Rows from block 11 of the audio encoder, named by matrix and row number. Rows with one number belong to one channel. Each number is 128 + 24 x the weight over its row's rms, rounded and kept within 0 to 255. All counts start at 0. Numbers have three digits each. After the name is the row's rms in percent of the matrix's.
# conv1: bottleneck pointwise conv (encoder.blocks.13.conv1.weight, 96x184x1x1), inputs 0-91
# conv2: growth 3x3 conv (encoder.blocks.13.conv2.weight, 24x96x3x3, transposed), outputs 0-11, a 3x3 kernel for each
conv1.29 095:153132152125223157108104109097155141063143105124104087119185087155123171116174116152127151121173164148136108141121085169139129135113131136144138126147128129107156103134132085119115116180058106115134135119144132123127121132126166140116129141137088148120130088110124150138109112
conv2.29 094:134122149127134112126122133104102131113124138120128106108165130164104139125109118064187094139134128094082127139123119130124121141092140089129150110165102095118108106077154137076140083162158141158150121116148169105118074124139075163115098088120099146080123130164133131127152145134154126113103113115110127146111091156121113133
conv1.30 086:073168120132205114117145129135121163148109119111113136142099114145133143143102135098145095122147091132133111133105097121154187101129142104152120131111160140121128133111168140108113121112154116141135098135138117171110117169106101149143116108098135140099140135143121129123136115
conv2.30 090:108095118117139147130131131140128160127070127108132119131135073114131080106156143182096073182084120130126103128104113130127114138176111102118126104106128150119144127123109096130148160107120171200150119127096143116151169133064142117119150077135112142115130144134117139115126165155128148115154124095123136126107134131113163112
conv1.31 108:143126176143100110107118131134102116180107130108096167153145175107129125110128122132143141097115105169095147090145091121164158127228148141112169130173108092119161147117135133143111122128121111133120098120139175142096103104102141145117104119104124147108143123081127140159088145
conv2.31 117:138124108091119137141123124123157131145116153104116125118135086097145136118134126088145188133147108131122149115114123097093151195125153092147139183103119163130089113144141132185084170138126133095148105095122116130132254059162182118114107132159132144134116123122132129128156123120111124140130122120116136115160102141192123115
conv1.32 110:147138198065097095105124136106121099138123122123098143229166136089099094116174129133142158143148141091161108125129114147159133090130122128116126128140120095134164125133155196141162104098111135102146118113129140113125146149131148193132079172087114131125097106094095098137125110
conv2.32 114:122148115124125130134115111190168098092107156125124123105124129147086110124169110113147127132143137090114128137115150082111138102102149102140142109118134125141109071251074117157124141101134101161191120126119135121135227100104140109185136150123135125141100149141129112128139160146128128115117112115107129121087122136109148106
conv1.33 104:137093161167172105134138102108161116128140108098147156142184113122152179135110116074099114141072113106123141110154085119122119129149104184190188200101150134107144098115108090163108121135136142115113115112135113147114128095122111125104123140144134150127170116141120143177145131
conv2.33 104:130103097130126154148127131088154094127114165110072120112130087104140139096130158104153132123111120101161124123131137100148106149136122095087092138147130100171124114128108118134112145128128118070094093123119134112116110125142133111120095184111123142113068175119119139132156118144110082110132128144110111143166135114112115121
conv1.34 088:140148102131100112125154110101136138103123128173132146144113122146097121139116158120109125170206135141121174129163119112109129139074115148130108103141095131186078125142147113122089144115104118110158162134139104132125122128172128100114154151124128170150130111160117145139132173
conv2.34 088:091157139128119141128106144159130126094111181150120102112110143151129087161110107092104170102145111127114159133145123160112130105121114119102189130149132127112132113106182145141135149128089150127141133130128095125144150092139085138096092105158133167091114110132146137115132120153112130110167155109146124156112134142114118166
conv1.35 094:114132146154205135133143109127165106094106129106137117156110123118114168131162159128150131081156145116163094189126121127157099110139109130149142124106148137114091158083148111100118147149170123199129128114160091192109117162154129148142125100107151140133132134149136136125159148
conv2.35 089:129100140132135131136179121103147147152134087084078152111079135137181099058096152066141149119138113121148116080161121119121139141125108126142084110117115137130124121089144093180124132119109143152126142133114157140089126176112108143122125114140094134163137135091107136140139158127136146112131112094123145106161075150148114161
conv1.36 100:099141102168137142134147131107122087165111139149111167086111116104140098116083129154150118186104136138149148119096075089124152141100123109138096146118095190161126075090167113147129169165175123106103101164116116143143122100113106129104133136138109147151128119143113156163165151
conv2.36 097:177151128114100137132090154166119111158115159126098108174074135093134131125124133129107142129116144139140129142163136159102091063168151145101148079132120134104118112125157129117120132146151104138116167152140108147110152099113142165089149099138130144130138094136150098141102135117097130111161142110135114141167096114112101169
conv1.37 113:103106096164144092142141120103139159139125110152115141255130152085114131141153148083116134094153121107123098127090111157124150183153082114124142112121138126127147160127137153140158074095173117118145150142114143110138113118148099122117137149106140123146136136122125110154084109
conv2.37 115:125087099148139133132134140155140162095117104103116157144117139143113094102161128127132149125113126137099112115101128106123145113148120080170085103130149144128146131149064157086146151113131154128152101120110095131126201103120160112133105178089090140127140120130143094136128102100141160155135111099162092136134123099137119131
conv1.38 090:158112106186093156136144118126113122109097083078108120094129136128113192111161136145186108164092119137171155128156142136072157127135171140151129110143101148179122141090128105136099120166167110116142144085114124109111134148163186140164145143121120154101168174132133138163132141
conv2.38 087:100129150104152101108106112115095101107189140145127138056127182147105121117088149108135095132115113113132118096138124135125125126130165106131097124131092135107152117096124180107141097119142158092124138148135166166131090145142110089139143118129146144135146116146078140145117109127146128115104165136105089173112103135128125124
conv1.39 093:092100141134182125149109158108157142078183167149107163154134153097147126132105159090123082158117120106165065113135094140108112167101081161123098134144088134063144172111150100168113140151162102106126118120163126110078132120117130182132148143112128132139153113123132118118099130
conv2.39 092:103104114180219138104148146131124112134144122119128148110149120147138095126135121134161152114155106176069138103143090141103158143125131152125119116131132090104148141103128072171134119089133086106127154136101115125111075111144168104113106111127134143130117102109131119138117093104177185138090119127098147122148106122123105163
conv1.40 095:168131131175096126155131143117164155115084140141087124131106115135141104162157170125129122148129157165189108161112113109139081106166113106117098130133130096109130110168189120113069163113131100104088155098180101097130123085100136123106127116076131109177135118124122133113113131
conv2.40 091:129113122146118110124118137116098160148188076135061151130115106159128140140135100110130152141134144134134094166140129151125110130097177131124123104141115101107138137112130101051172144125126161151140101119091096158127126149125162101115141130119166155112184105130198081117138103113111135144150128122150142139099129119138145106
conv1.41 105:126109177142070112138133161140110131104164125096124098143105136143138135118151117128132119126139140094129113110164084144107156138065154190119132092106075116152160125152108144152165104142096098174126106142118121132121186140132127109148153128145122153124190124127114130164111128
conv2.41 104:123138166115132146135152147142139113077154127145186090138110128053182123148085131127140144108117140102129144120115129130095100143150137146124162125115140122137140129104123174073159105123128140124145101131105143112092125134144129104127130107136093124151155155130064208116146088106135124137108143105082121134126116124141098133
conv1.42 089:153140150121136170128122103129136108132140076100128136108157147130124126108138148139100169086168096138099114147108128129136080150139120117112109106152167088096147097107139101141148153100131111146135107104166094156119108150092176145112166117158108131107096156090110086143127142
conv2.42 098:124121118127110104129117126084172098162100160079125155090196084136119109115123127098133110099138112107167155100116153127140141188084131105141139099123114125163120123146134115104131086154118132137140155129111146109114082155149152132143155124131097136141134143128114145113138123096143109122094147132114127137153122118096157155
conv1.43 086:142166158139205172099109139094105137105106087105107171084135142112165135123123166125144119158117136188122123150161112146111089101149096080187163099101140140155153122112111103177168137118139121147118122136089136176109166105127116117156124103100117087116117144146142167158127136
conv2.43 084:118161173111150101147124133123137134139097117143155124101124120139090146110114132084094111125097135163137100131120112101131125105110123144156128157132104105152105076102153125117133118110127150093106154151114133103114084134120096152129132097120169107135102129147160067117108122158150136120135106114115108128192094131123091140
conv1.44 093:153149097086143089144135088108100119149094104108094104114122123144141139171123107155088100144116113143155153097095205118119209110181098073131107079108138118106113150128104188117186120147127141097129142126141104137112104133125120129144126115135148127129123140170135144101151124
conv2.44 102:114122156127124087144121124083124180120114110141117113126119157127141126140138096202127141136130113159109120091119151190127094114137116233069136181089128102143126093125166144126116128089125095144118107132114111129114161096127133125141148114126092140112130158147161101109147115146121107137125120149082172115101163128168111111
conv1.45 106:131166076115096152134138129120137148102148167097115172081151163121119131131102174100125108202128125148119128142130115115127146141116157117199169140125155156150075135130117128115115140159098098134120145120110108084130150097110163105138143086133139136113168109097152152093112090
conv2.45 102:113175173102138128128139105115116102141134113095130136145170116129090140116136117098125112139137118167106106113154117138115158118093111188119143113101147091114129158101125128128143158105135133089116146169124106136082067149141146120145115119125084115149098127126138140128089071117145130130141164126122130139139115076146097146
conv1.46 092:124125075172078156133115158131155146137109132152161087128135158119077106140114092108142122108098152106110131171145078142104119146120125179122098135123115118128141093155145137153115164153144102072137138130157112130138126128114118133138134148147128121104148182134136091134139161
conv2.46 087:152124122127112120112112143101154123164155107131144133126161124128119101126088142123170147137091119153145148126137144099107141097134093091106084090172142164126126135101124128138080142115159094106136134119108140173151110163110103110125117122130178108134161115135126084117125116163091130142107130126128084144140072143158143139
conv1.47 112:149118165193062146117159180093158144170100133121126088134126147133175157124095096153117110152114138143064124166151109121107110103137081123135128144123108117112117139171189105107121156122155123104124152187146168119158133148140121124122125107082116130113131107116131156144110099
conv2.47 105:122153112117109132148117107107188176122109136098122136144094124103120125128135093139129111126134145099088116122160177140111096124142136147111088088134129108149125137083171139104098125166136096099126176129141117174128110138126141136118133127134103136125104126167110161105118138119142145122105140106131122125119146143103094107
conv1.48 102:164128112118108126102098136140071154133119098122157112130164146133084156125155115145189177128108179119074094181146115094129115148080155185115108131128136093152097110126151167121157168151114107143122165154144095114140115085101153107111138185138131148121140153124122112126157153
conv2.48 094:182154153076107098104111131118102126142116135183137109119107160108157107120136148133131143129111131138102129150138146127135118095145121135138164155102137137132104159094126150109119140116145124124156111131169114134104143116134085118121166101091085122139129156147132119119187183162105100071095151130145111116124118122153109154
conv1.49 103:097133130144130118118140116160121140097146135127125126116131138147137149110102089096159103120096146120101132104145103117129116141219117119122154126133109129064106164066141089161148092152117126115121102138142136106132141121123098126139116153149140127123141188115135119148158133
conv2.49 107:087152152142164103126164119144107145095177121132128114194172130140195125101090146098123132102133143106137131120075113087108171145167100102144126120169134145121123168090126137134134169118122101122113135131111103125137180108106094154107129124156151102108108118100106099122101138132144114093102131133087129104124130145171173162
conv1.50 097:097129149121138137123136142100113142111109112105123146121115121112186119120120113138124144125099139139179130167104148154098122114122154125175106110101116111140106121116141145098130113105119154123117101098110119097154087126136142144135127155172112165133095101154102151103120149
conv2.50 108:111113110130137132126132101132146117094141150161115091110107132140142104092136145160119142110148116149129124127123155158113112173099132126158138137134103093124114128139153119127146143163065103118145116168093123106135130114118091139122192143091192105120100151096067128144116148108136109125116135112111164116131147118174113123
conv1.51 093:089134144173190094098143103164121112132154127097127181131124106076119110186141123155139079099126141136104128077109123131099171138125121101121125109087140092123235140090098130093136121099117160120141121132161167119117124130147138120125136140101115116149111123102115085125135089
conv2.51 085:111095138117123100152151134121122151135111121098159126131093106135120131119142123126168126096140103136138120117106102137128160110170165101114138104181117080161110073140115107150075169150116169139159143125113174131136198092106140122157157081122114133166145116110113131134141095115178187172123129097177158111145127157152122102
conv1.52 102:123147096079147136069147104175094107169110178163143139150139117094142120125171207104105166153167094139161130100104099139079115129157135110104133108128139151155113108082143150117138119108127118088105167131114145113146106142196106152146101110122141096112105131106127154117137128
conv2.52 095:106103093128091117100113135145087092099156097126105129125119158146125098138153110059140159175104139193107108098119124102137173152102133162119130098134110157129134115170140109134103106151103146116124149138158134144151152126121119120133170096161151126144100118171183120098150132104102084125111136118151079144108138113104161109
conv1.53 093:131115084137112109135106150092160070117137149112152149156117113097185125131173138121136113103126117140129128105127187118155121107134102114123145112147123167116142084168115124112082124094109121147143124123146110149102111113086072128137169129128105123138186132079131143127129114
conv2.53 092:156127115151127117133131114106169155172132115109143137086146131151091109110165120099168188122136095213110139147118128128133138106120112109114128114136113061164120141119139066215075129147104162120104089093142127118125156110118120086161141105122132144141118133118082102168129121149104133142117128135087115130154105153143138118
conv1.54 102:125130107159164114133147151135127099112158115064150187150122134150120134120137085091161131147109130128093112194149109114107142127127102110099152126125158167104107149122139128115128091156124119155135145143161097156140079110167126129141090122121135139082177140107133132109096146
conv2.54 102:150162119131120097108156125128131119085129150121125142136125111135173110105103137091111152169124088155141116116088121130096139114068143094186111118110104124106133142131133139117118128090155129131117123114160100124134054146150147122121147127129097155131099144108136171117123099106104117129163131133137108156130101095126112144
conv1.55 118:134136116105133126109081135095141151151116134135081086099154134164106143185139097092112067097114078121129132095157217148137157119140064117180128126132087098100116102111067066129123184152143116099133187137148120126102130122126155116089113115129092113126135117152155091138119140
conv2.55 108:096119099131130143165153173131104135139139128127121127105115137085089151086118121108100137108127126123133119098138119159147125141108112195071113188129126124136129080126128122115138166103128125109137117108104168122150104140115085155125144164116115154101160187174135138140128106112112106094106102098132107149121120103135120120
conv1.56 082:134121130115128102121143141093131104115125121121128174185134116153088125111097082150175116116088149145129155129117109103111180161099119124084166133188128122098169149098110142093095154136123108087119109091148153095120110172138125100115150132109090185110106125148140128143119144
conv2.56 082:112109140125091099156137113162142126097128115124122155132130111135085181123163103135138082127128147139094120137079102143122136158155121110146142145133122114124137083179105142123134120147131089159134123110126119148151145094172113122097156094116147135139059150118140110184130132129145123149090123118098106149127130189161131141
conv1.57 108:127116195134121132147131104166128110163119107117164101144112172129132088104113122154122145074123101142113146128127128153112098127229165164159128099164152106140090166112141122142134109139081114106120104139105126180143085117171092120112090125125151096124097141127148111101110132
conv2.57 113:134135094131132151133132153147192123094081136129131136149089122115112100138106161116112186090137117092147091088115095158126135171170093120121130130153113162109118094172160108136102102106140144100121115145148106101131218153101136094160159135117125142131085092149117158136102111126144133143109123122156150143181135088078112133
conv1.58 104:146131139128129096126129156078179133131110124133163110128161141135188115125196112162153167180164099113158141151149135097165093134105078123089154104110106147122134080173158109154116105125105093120126132114095151156137115131115138099122162130148148161128082138106152140096096129
conv2.58 095:096130132105114117134123126163075166139118081164108112104145101112125115134141146102073157093165132092118148147136138113169107124143133116160114144122125115067136176137116145119153103140117143141101102101133120113154120099128097155119087138128104134137078088153177104119137099142121110129120161122121122124150097134144110154
conv1.59 099:189106157157067128143107110143179094081078156121135099093153167170132073149128135092157171125130111098143152125125101128119188151097148124110122111118137108120116166127117135124147088178142112124109097118132105124164154106125161114110154117128140159114160178108143133133125139
conv2.59 097:042114134119145134134166120083098126102157110131183120156137147097125132135139138119091151100144119093126113166121117129122156113142123126101159154109144150122118198055153150080144148118125098122126161131161097141111085149158125124092118112120140112139137130118150145142111120133157111120127124122116140118084107137168113127
conv1.60 095:095081152129161158158123138113109097174110097143125105177131150095152151143100157128117086150105107120098078092126166086125140127099085097136153139131101128115129116129123126101163129114140131131109123096134169134162134171121164147111138136130106220149142113153149106139132143
conv2.60 100:135091114103128131121128133082175113113093137154138143070133137128124165132127157134152101123106137171124128122145128092081158108133138147120151134121152126126111066176129159082165127113135111062152096130129153168146155131106091137113104128130124186097108162132113114149161141099123132156128118104136115129122122127118154114