Weights of a small audio captioner: batches of 256, trained on synthesized solo parts of chorales (CocoChorales).
Rows from block 5 of the audio encoder, named by matrix and row number. Rows with one number belong to one channel. Each number is 128 + 24 x the weight over its row's rms, rounded and kept within 0 to 255. All counts start at 0. Numbers have three digits each. After the name is the row's rms in percent of the matrix's.
# conv1: bottleneck pointwise conv (encoder.blocks.6.conv1.weight, 96x112x1x1), inputs 0-111
# conv2: growth 3x3 conv (encoder.blocks.6.conv2.weight, 24x96x3x3, transposed), outputs 0-23, a 3x3 kernel for each
conv1.23 097:121104106128165121142155098112106111189115136169136171138118139110114130109180090102103117078142155134149140136085137098118104119106159146112130109120138104113118107113106092097126128105100120158150158136155165138126113142183142110109127133121126146147139142149171115184136155123124110150135137124129116091150161158159098115120130150199
conv2.23 109:119122118172103103184120095133168141091174123102168133131124093142137141137125119150137116137127119121133114138136116103133127140123126140121157136115126140120131127135134207205097085096119131136125162146091135105119020187115079114153092168142078135134095149127129129152104129145115123091149163147130141131107154113180141168151149126125127124183144109112122157123137106139149120130147114099157133093148136095112116117143127142153125145147126157134078145115152106110139116117109111133126131102118107119124148166119134146098128140154115115118141121142147138127128079145145141136124108106124120123104097123093166128142190109104129165171140134083138101
conv1.24 082:120122151102110100122125160126140134067160151067148110161196137102116133132105110135110156137110160164172124106152127180162113151117108111083153145135134123132101117144142134134158077112157108125127102136126146102135117160143151130130148119145134132107139093135134151129113128158137174157121088099164115118101103123175163141104121144102
conv2.24 099:094190124104153123104120122132143121143161088131066169104122142156125113106136137097118167170142164115156114121130137115107109113121144140180143124101114125118132106139147090110166134187085121136171123111116132186095154133085114199109135066138136166163133080091130139128142135132118141130135117123107109134158097143148127140109134159166149097118112131130141171097134127076149139151157097113133125142104132124104135109131140109146126097177115129108132162130125146127128106154117165132110155154131136099138130111116127135143119131139098131116185095117121131094085207094110150126111157115160144096134126121166132090122101157137143116114138125141114137
conv1.25 107:125129147186112129120141123136163139157190170177132150136114118126114088134089097142121117119103114139120115119108123127101113138174171094111126147128123107163187110137133099115103142128116122108076088137149091141116147110113134105135129139115122151142063104124119133164107106143143154128161127127138137096126126126075171121112162126174
conv2.25 119:108117133158147111225175103137072132086112130158145141125120118143120132119112136141125133152124139118172142123129123135122130131122146113141148144126124159108125174176105139144139135142129141130128103106130137140104163112116160148105200150124141146134156135147116133137109138133156126112101106113173097118156122101111140123097141145154144090117138147116118129150136140102165119150078150162100139152081147168116128122142120131107138104165172167111148125168176176139116139116113111128132102134129134136088130158106127137114114133115147116128080147160171142107152107142098125146134127122102131143149143147137165128130149141202194073084079120169151116
conv1.26 092:146138145105106158138133149103107086095120109157159157110147126120089104121110113149164152115148113110093116145145042107118177113121084111124140087097124120119140104117148130130147171131160164128144125130111113158123116140126081111159110103104147130125120197152149097175145117108122079100141129143139134100102111116131141134151114139122
conv2.26 085:210130177079100135138151139143113092126084156103122140113129107135161151148097128137146139121122136144073151087121086125113138163143120131110102129124142112148127144050141118168130119101123092113132158144118176107094149095114186160102136142142129123137130128101121140127118154141150140142109140138133155155108099144169121139100163132152106110130113148144060117158133132074153144128090147151120133140124160142177162131147124141094125111136115109153086122138120134143131128119122110140123104122101109081135114156141126153144136130123141153140140145120201091118170096121114121124124139122140091118156109133098129117150149144161059159111153117122170137
conv1.27 101:162133067143109122129101147154085125126108114176139186154106107115161163089192145103157088140115105134097101123125154141103149120128117153142107135120150129144091151121069148134122149145115125094131116185126134096151144101121137117125146137107123135143120145140101140112173110157118140129137113098103192124111135108142109149123101119131
conv2.27 096:131119121111113141134105100120178105046237105134161109127099136146116110114173128126122152098121093137123135137134112107146118126187151130147156105133151095111097137116112121120113090184148140151180128116137131143109124099136122129106072096143120114119120099138153152144133108121132139143143121106120113135133145090150072142138146115086068144103111121127175137135115120108098119123164097128139139124092135086160114105107148160119132129084159117155144147131132144132152150147159093128112126148129131093125135119114145085132117150110149121156163177068169131126128098133107134123116121147135147158103123114131116131131133127097089133139117122176124084
conv1.28 076:181124090101121146123135125114137142095096119137096098124121157136118139149191125122150182114124101141100117160135122118134142074112149130119115111107158130092175145168166105117164113118138118135121098135097175141152163081160131108128115150110125105161145134111151203131128105108133100101145111117150148144153157124121109130130112164126
conv2.28 079:131166091129116136168112135162095150133066162137116097124112119147141115124124114121100124144129115131141093147129131153122121122148169142107124119116125128106149143134154120150051121123138154115138146113094112119151102150082094167129102135090153117071074119143157151139133153110098112134116136123101115164134134079170091158167109142088117142108102123127122080115107140177138136122149127119148149144120100136140145106172110115147103154111106117160142092146174120110113137164129118111095143128094105161145154145103126160133128169114146080142096120139136127120114146118126142129135106101098114169077170149053130157113101110153130097069134138146112123
conv1.29 093:135103094187088132201157103137134123083172136115072142094113107143181125112122178141122126114129148144148128110122109176153151108087092156148161146117116138115119106141151122147090130160124126124120139110104101124121132117113113157122114137103126139186164138103139142108133114117134098126132157138097130152109186126139142147113142125120
conv2.29 091:127149131167089145112099156184116108123129147107107124125140129143114154126089116132145130136106109117148142140140128157114146122145112108092105102129114115163142123083117126068157142116129111122132130141092161142148118098173108129135080153093087104140152146161117128070129137175135178139111089081109126120161161092133134130095120133090105150133097149101129147135130157164062090151131116176104130155125108115107113153127142079147144087172130101145144111178131108125089146154133134168124153179140110113118101103143131107119155114118127107128146102141144070149100164096142113125120156159102099135095172141114127137148090117155145115116135139152126110
conv1.30 115:149159118139101161143141146120102133131120102138141161129142105091103119133157112153083181121104141101085176155090096145144133111093116155117177124076159156100116198148119173104096130128137119121123120116141117184106103113145146133157112091163096104126136096131135123110149104136143148132116148161123116133147093133144125110105113130125
conv2.30 116:146113141109117133111118160122167091154129127117148135114126123172140125121097103109127089122131122137097140115120152147120107148140116134153162108121084113118130145125133104082152115145132126123123165173080158137166148114093094136133073143145143125122131110103142117125147148130143149121090145148109188088108103154145076144128126110125142116129142130086093099151127166134131100159139115129106163145122116131132113131116130089124118122161116149126139129122122157144119101126104144174163123136142090091105173148153099121135124136153134134093098168158137144105142118115123136108084124106128126145133115131113115133190250057135113109120193144106137145
conv1.31 087:155135159141138196166131140146105122103124144105141088111127132099120122176105132110157145138106124164166158111110053110116161161125083133127162133160173092135145132093104115158132103138124171110145129140136113081123111115132130131139097115172099108129132159113143107097090128142132124116136120139143162133114113099100115133115141180139
conv2.31 079:115157131116091165112101148120088132137119137120166141081109097106137148140133148126105121165178094156117147100143150098094140108086179117138167116116147096127127154146091139119192129156118127186155097118129115108145133069094125124149119130122130080118135157121129108103109162139103130158121116128105167158072114104140133128087124125129135121183117086100112140118133151177132124104088148138103156186100104133111107121144154138136120148139107154157092091145144149140110142105108149157144132139133135108095111110166107126146087109137164184131146126111073126133129120141115128092116139113122092109126106154132093135082132134139101115120093135149162128
conv1.32 125:146140175142096117159135110155141148148126116081146117099103137146135145145083108143125115131141131106120187157097120123129131111137149160127095144113140143132077146087126183132126144159131170109115128134117082120124088125136120152164114111128104144114164125116137118059135140122159153067162133085153139163145118134146100149124152124090
conv2.32 113:116169111117110138110145141088127094081182126063193060096152123132122119146125140129107102104124118098161124124116146128151106110115113142129151150122109105132123153127129096120133112100126132138124137119137122121116180082127140117115115128120118157167130128098124132139138097141140146119113138130116104114110148119085163086113133100137132113105131128127104102134136172089127125191051119149087137170054098144127126085123131097131141121140073112155103136147034168137116115103108154131146133124148146111121143126152134103142104141149148149119117124138125123135107143101113116105169118127112104129135142114130132121089204104130121140115133114099140120
conv1.33 119:149150108119135134165133128143124102155145143115147139164128096102115104073135151124188141140090122100173137150134145122186103145093093141100143177167148101112171129066117135128130170125125128160112087125153145130155142104083118126116112112114116131117123108113087125142128109118140124133158102109110100094133082105159120131149101156130
conv2.33 104:113072198090124141100150136130150136154142091132065175130138123121123116136137127119145137132117115137130114107137111132108125117115129147109145131104145137117116105067150168149103095109127114127146120136147110108155094111137068167128148152121140199129141165094072087081144093154153174139077119117108150142083119146098158143129149124115119135162176132167142140116128129111115123134143119155151099156107141137150157117142113122124129139107138154104150091183115122119132121141157114113154101107134136134108138139142111129101111142125148159158113092160133110136104134118128150110111097131115112130105099149094100100093032157114144128136136132112128168
conv1.34 106:105136139138141138129083114116085156120116076144149126124138129163122155173123105186114075153122149119178139123130139095123126089120141123144125129104134173128155168152087096129109111185115095135115149102134135169124117144157095097148131132179097171087136080101128117117152083137121137119105125148115103117132140142137147108117127124130
conv2.34 101:091119157113148148086094120079182098182102121094125136128152157147132135096121106130116136103155146158079147124102131121117128120153132095141154134136150127105129157119135117163109119091130097140116136167128109120145169184098184084123122146106204121126092089135102107160143136127130114117143119122092144107125148131144138096128123132149121155106137125125113137114128099185127152125098114170114089136161125114126116122167138142145126142107120116114140143159160167162131115116118097108128123115135106103147176136129136094138158173124116105143115103141108162126095106144164115117140098106123156141121123146137083119164211081145149138172120117097114103
conv1.35 092:136148127095156106114084111147169089143124127150142102117130112122125155149093131136120088132107121137155128189104109121093140130088115056113096088126145115179128163086162100132117136122144121134157101133126154105098108128139114150171105089144122135109119142128128163149144182132113153141118131126127140148123141143095106176118181126111
conv2.35 094:116162136096139121186133136146087167151108158103130137103110119105102133167126150111117108149143119079115162130130112119105131113131156131135182137125128118108122092126123130034157080183097155125135134084105142115117131128128127168090052139137133110141091123102129150128114127149132134140128128139196132098114155096152067117153098121093141112114106125106108109092137146134117140085167119132140134099136128135145125121139130147112151108156140098152166144116133143132138103162129094129140120135118158141087132114139140119117169125135138123134116124072109143112088169124125104121111144147080131130142143103112153110126140141101181151116105133099194155
conv1.36 077:137144122116128155133081153141128153101129087127093121131097089134124139122136090106153084144137144091153125092093107123116123131151161125139136154154152136133123148163143137124132155146124071127107120151137158127100110115097124121099105120126093141101120165149136079096170123113106127191177142169144101093156108079132159136127158137153
conv2.36 091:103103161119125112132157128131152095136109148085178149110145140130109130164164152112137184070168141130160108125140129110132120094132113126146119133122106170129094105106156092153158048149133111121149122134105171117126161055137152124133117183116130119121078158132075132141125116103142135094108131128117113134123108128166169116175143120093139137171130082133089127178139154125157122110146126104139141109111149117130137140104142122115122115151125154114110141138112115135099128141137120113159128141129111139135135121135117107160128115120157155067149163115105155098141140090118142126070134105132148130165128087158101103186120081108122093147108126144117112
conv1.37 115:105147188128110128129138128150065106085117117169104136110142139134095131166117115103149138146097116152129142111082151117103103166117189140150125160127136148120183150163086137101098097117140157129160125119129110133130103165184120090107101133158130172135105103125139147145102124121140138096144084152144129120129114120155141106116115122131
conv2.37 112:121152137194144081149119106082157095154121109160114110127133150132124159086084131147111100122174127116139137128142126129109148099129145123130135116110122150147169177190102125104143128124135140121136100123139112128134146136109149118148135141118193172116093172078119117121140115088130129178116095146108128154092130129153097130170071152151125134109142124108116138152122162111155142116147120119120138147119129120123113116093098138149116150103177120126116098154135132150095137144119132119119164131133080115127176163124163068113211158129139099120115160104124132128144129109132124122113132139164112138125105126087099141152189115146150124105069143109130110
conv1.38 094:137116124106154143150186179119125141128101117121115126138057144137136163138161108144119086131104145121105089127164106119117148120094104164115104102167124170132117100119151079121116117180136145147115106120089166144090129126154152120119149127146194161112121124150122124113121136117121151125146118144116157130079177122145134091139133108147
conv2.38 086:127104125159151134116103158119102157112122126108128130131117102134138123134158122114111132120084145149153121136147112100124139165128139106119132117174125145127147106108149078147133179080096142159134122108111069082142142153121117143136092139126155158130122132132071107116124169122122116119152107127133116115153067183180125121135173133166096105098166148136134089142121131097124117095142146127119136143123121119102136126133145183147111120100150130141082150124164110119145152128104109143142109130136138111131124181071127080128140144121167129135144119141145125126062113169105115111136132180138081172085164107144130151054115134138172130089106128141115130
conv1.39 102:143166114150140123124141128106138118124138133102135129112106128118120107172138127138083141107085123181112127115130132130131131124132121138077180124135071139180145102104111097125152117107146135093121107148119152138125089142107113125140098158123133124142131122102088104136105110099194166185132136105102099083115093119184131156092120106151
conv2.39 128:155126135127166114126125129117116138103137141123138121116152128144133109107115123135158127128124118107080122134153155149122109130115113106122137126137138127122128115219135102093124155157138128125123146124154130128138118129144120136149121101124109151141141110099153099104151115112135106117135108143097153146099104179137136097141123111116137122132133109120132133135108123107148107158109080117152094116128114120127139118110143116131125162083141161144116149076122106127103144132135143132111108116146129112145153135142129126149124114158104114141119128139109136200173226066110100138145145122153094160117073103131123144161114116229231120119120101191156126
conv1.40 094:184162129076171173126142134084147119127153183134106129106129119076112141108110136116129122120079106151130104136123110108170115099127154113184127101143163179119176126133123124171114124141134147118100080115145136121164092121125139126113099119119143120114119145132128107110127108113142141098140181092106090161149134112124115105127118104123
conv2.40 098:056105156089134143149170133119132128124142146190120135092168126094120117130136146133148117115116119094092134126092104137181112122087170079103126131152101174184113123149114126092160154071111149145140103112138153115126130140142108094141148124125124156132103092148160079101097158140109164123109124123098130133137130115122117138138178143093121132156125109071082132121153158152121105148094141147123131164102139143098126143138160115138127139122128102144105105139159131131089130096106152137147072115165110124120135122124116094106110168144074129112181122106099146096138103121135123151164143147141142133102087150102132170116108133107100146137156120124149131
conv1.41 107:097127093167142111108123187136159153097149081170161115119127127142123101131130084149130083102109153159112095141085094116127101125098144130110169146141092133141128171121078117088126160114115171099125127108142135116107134125109168107137125121150138135113133106146123107114137134095132129129124144083127130118138107113149175078167090126151
conv2.41 103:096126134064094130132115137126113130110150138097120196086103147120125136133122136123198122145095145137121113120117131115090133149129146101108105130137165132168136183153150096114130101109144108116128146127138098127116148094126160154102160109151095155115108100125130099122190168135098093134143132132128143126159100142102195080116144133125125128144119128154126193124136095118146111154129099130129132136111129112130145108102104129129145112119166110161121140120125149186143124128138134113101130129141109126133206150116172166107132122110100115123136146149142090127081122131148131127122141118138117151134130089181197104143206126160138128149126129130146147
conv1.42 114:114096096149181133163088128129147086181146111176096097137123152106148109118116087129145111128134157133103118130173073166181077137127108098146158112150149101128126120166128112136135127105164105121139132120134120134132135122100160112075106130111151144145101119153088113163119084110112111135106127143113105107124127099127125127160098115121
conv2.42 115:156137110129108128122156153141136102137090104126112150134129140134143136101158107123112145172134123149138132117114111151138115123099089126123118113125127111149134106094160157123129113098115160134137168121104149140127122108130098148092084094153090104100122152124139108167138148133114127122103151118164179099073135134106091172147126116137138132158114131177140144111096140148104131131095142162083131158089083139101083198101096203175105160093106151099096164114074135119136178169149112112126155120105181154148140155121127134124129159143101162137123104102113111136159130096134134143128117107106137113157144113149126108151107161121131136171158135099105123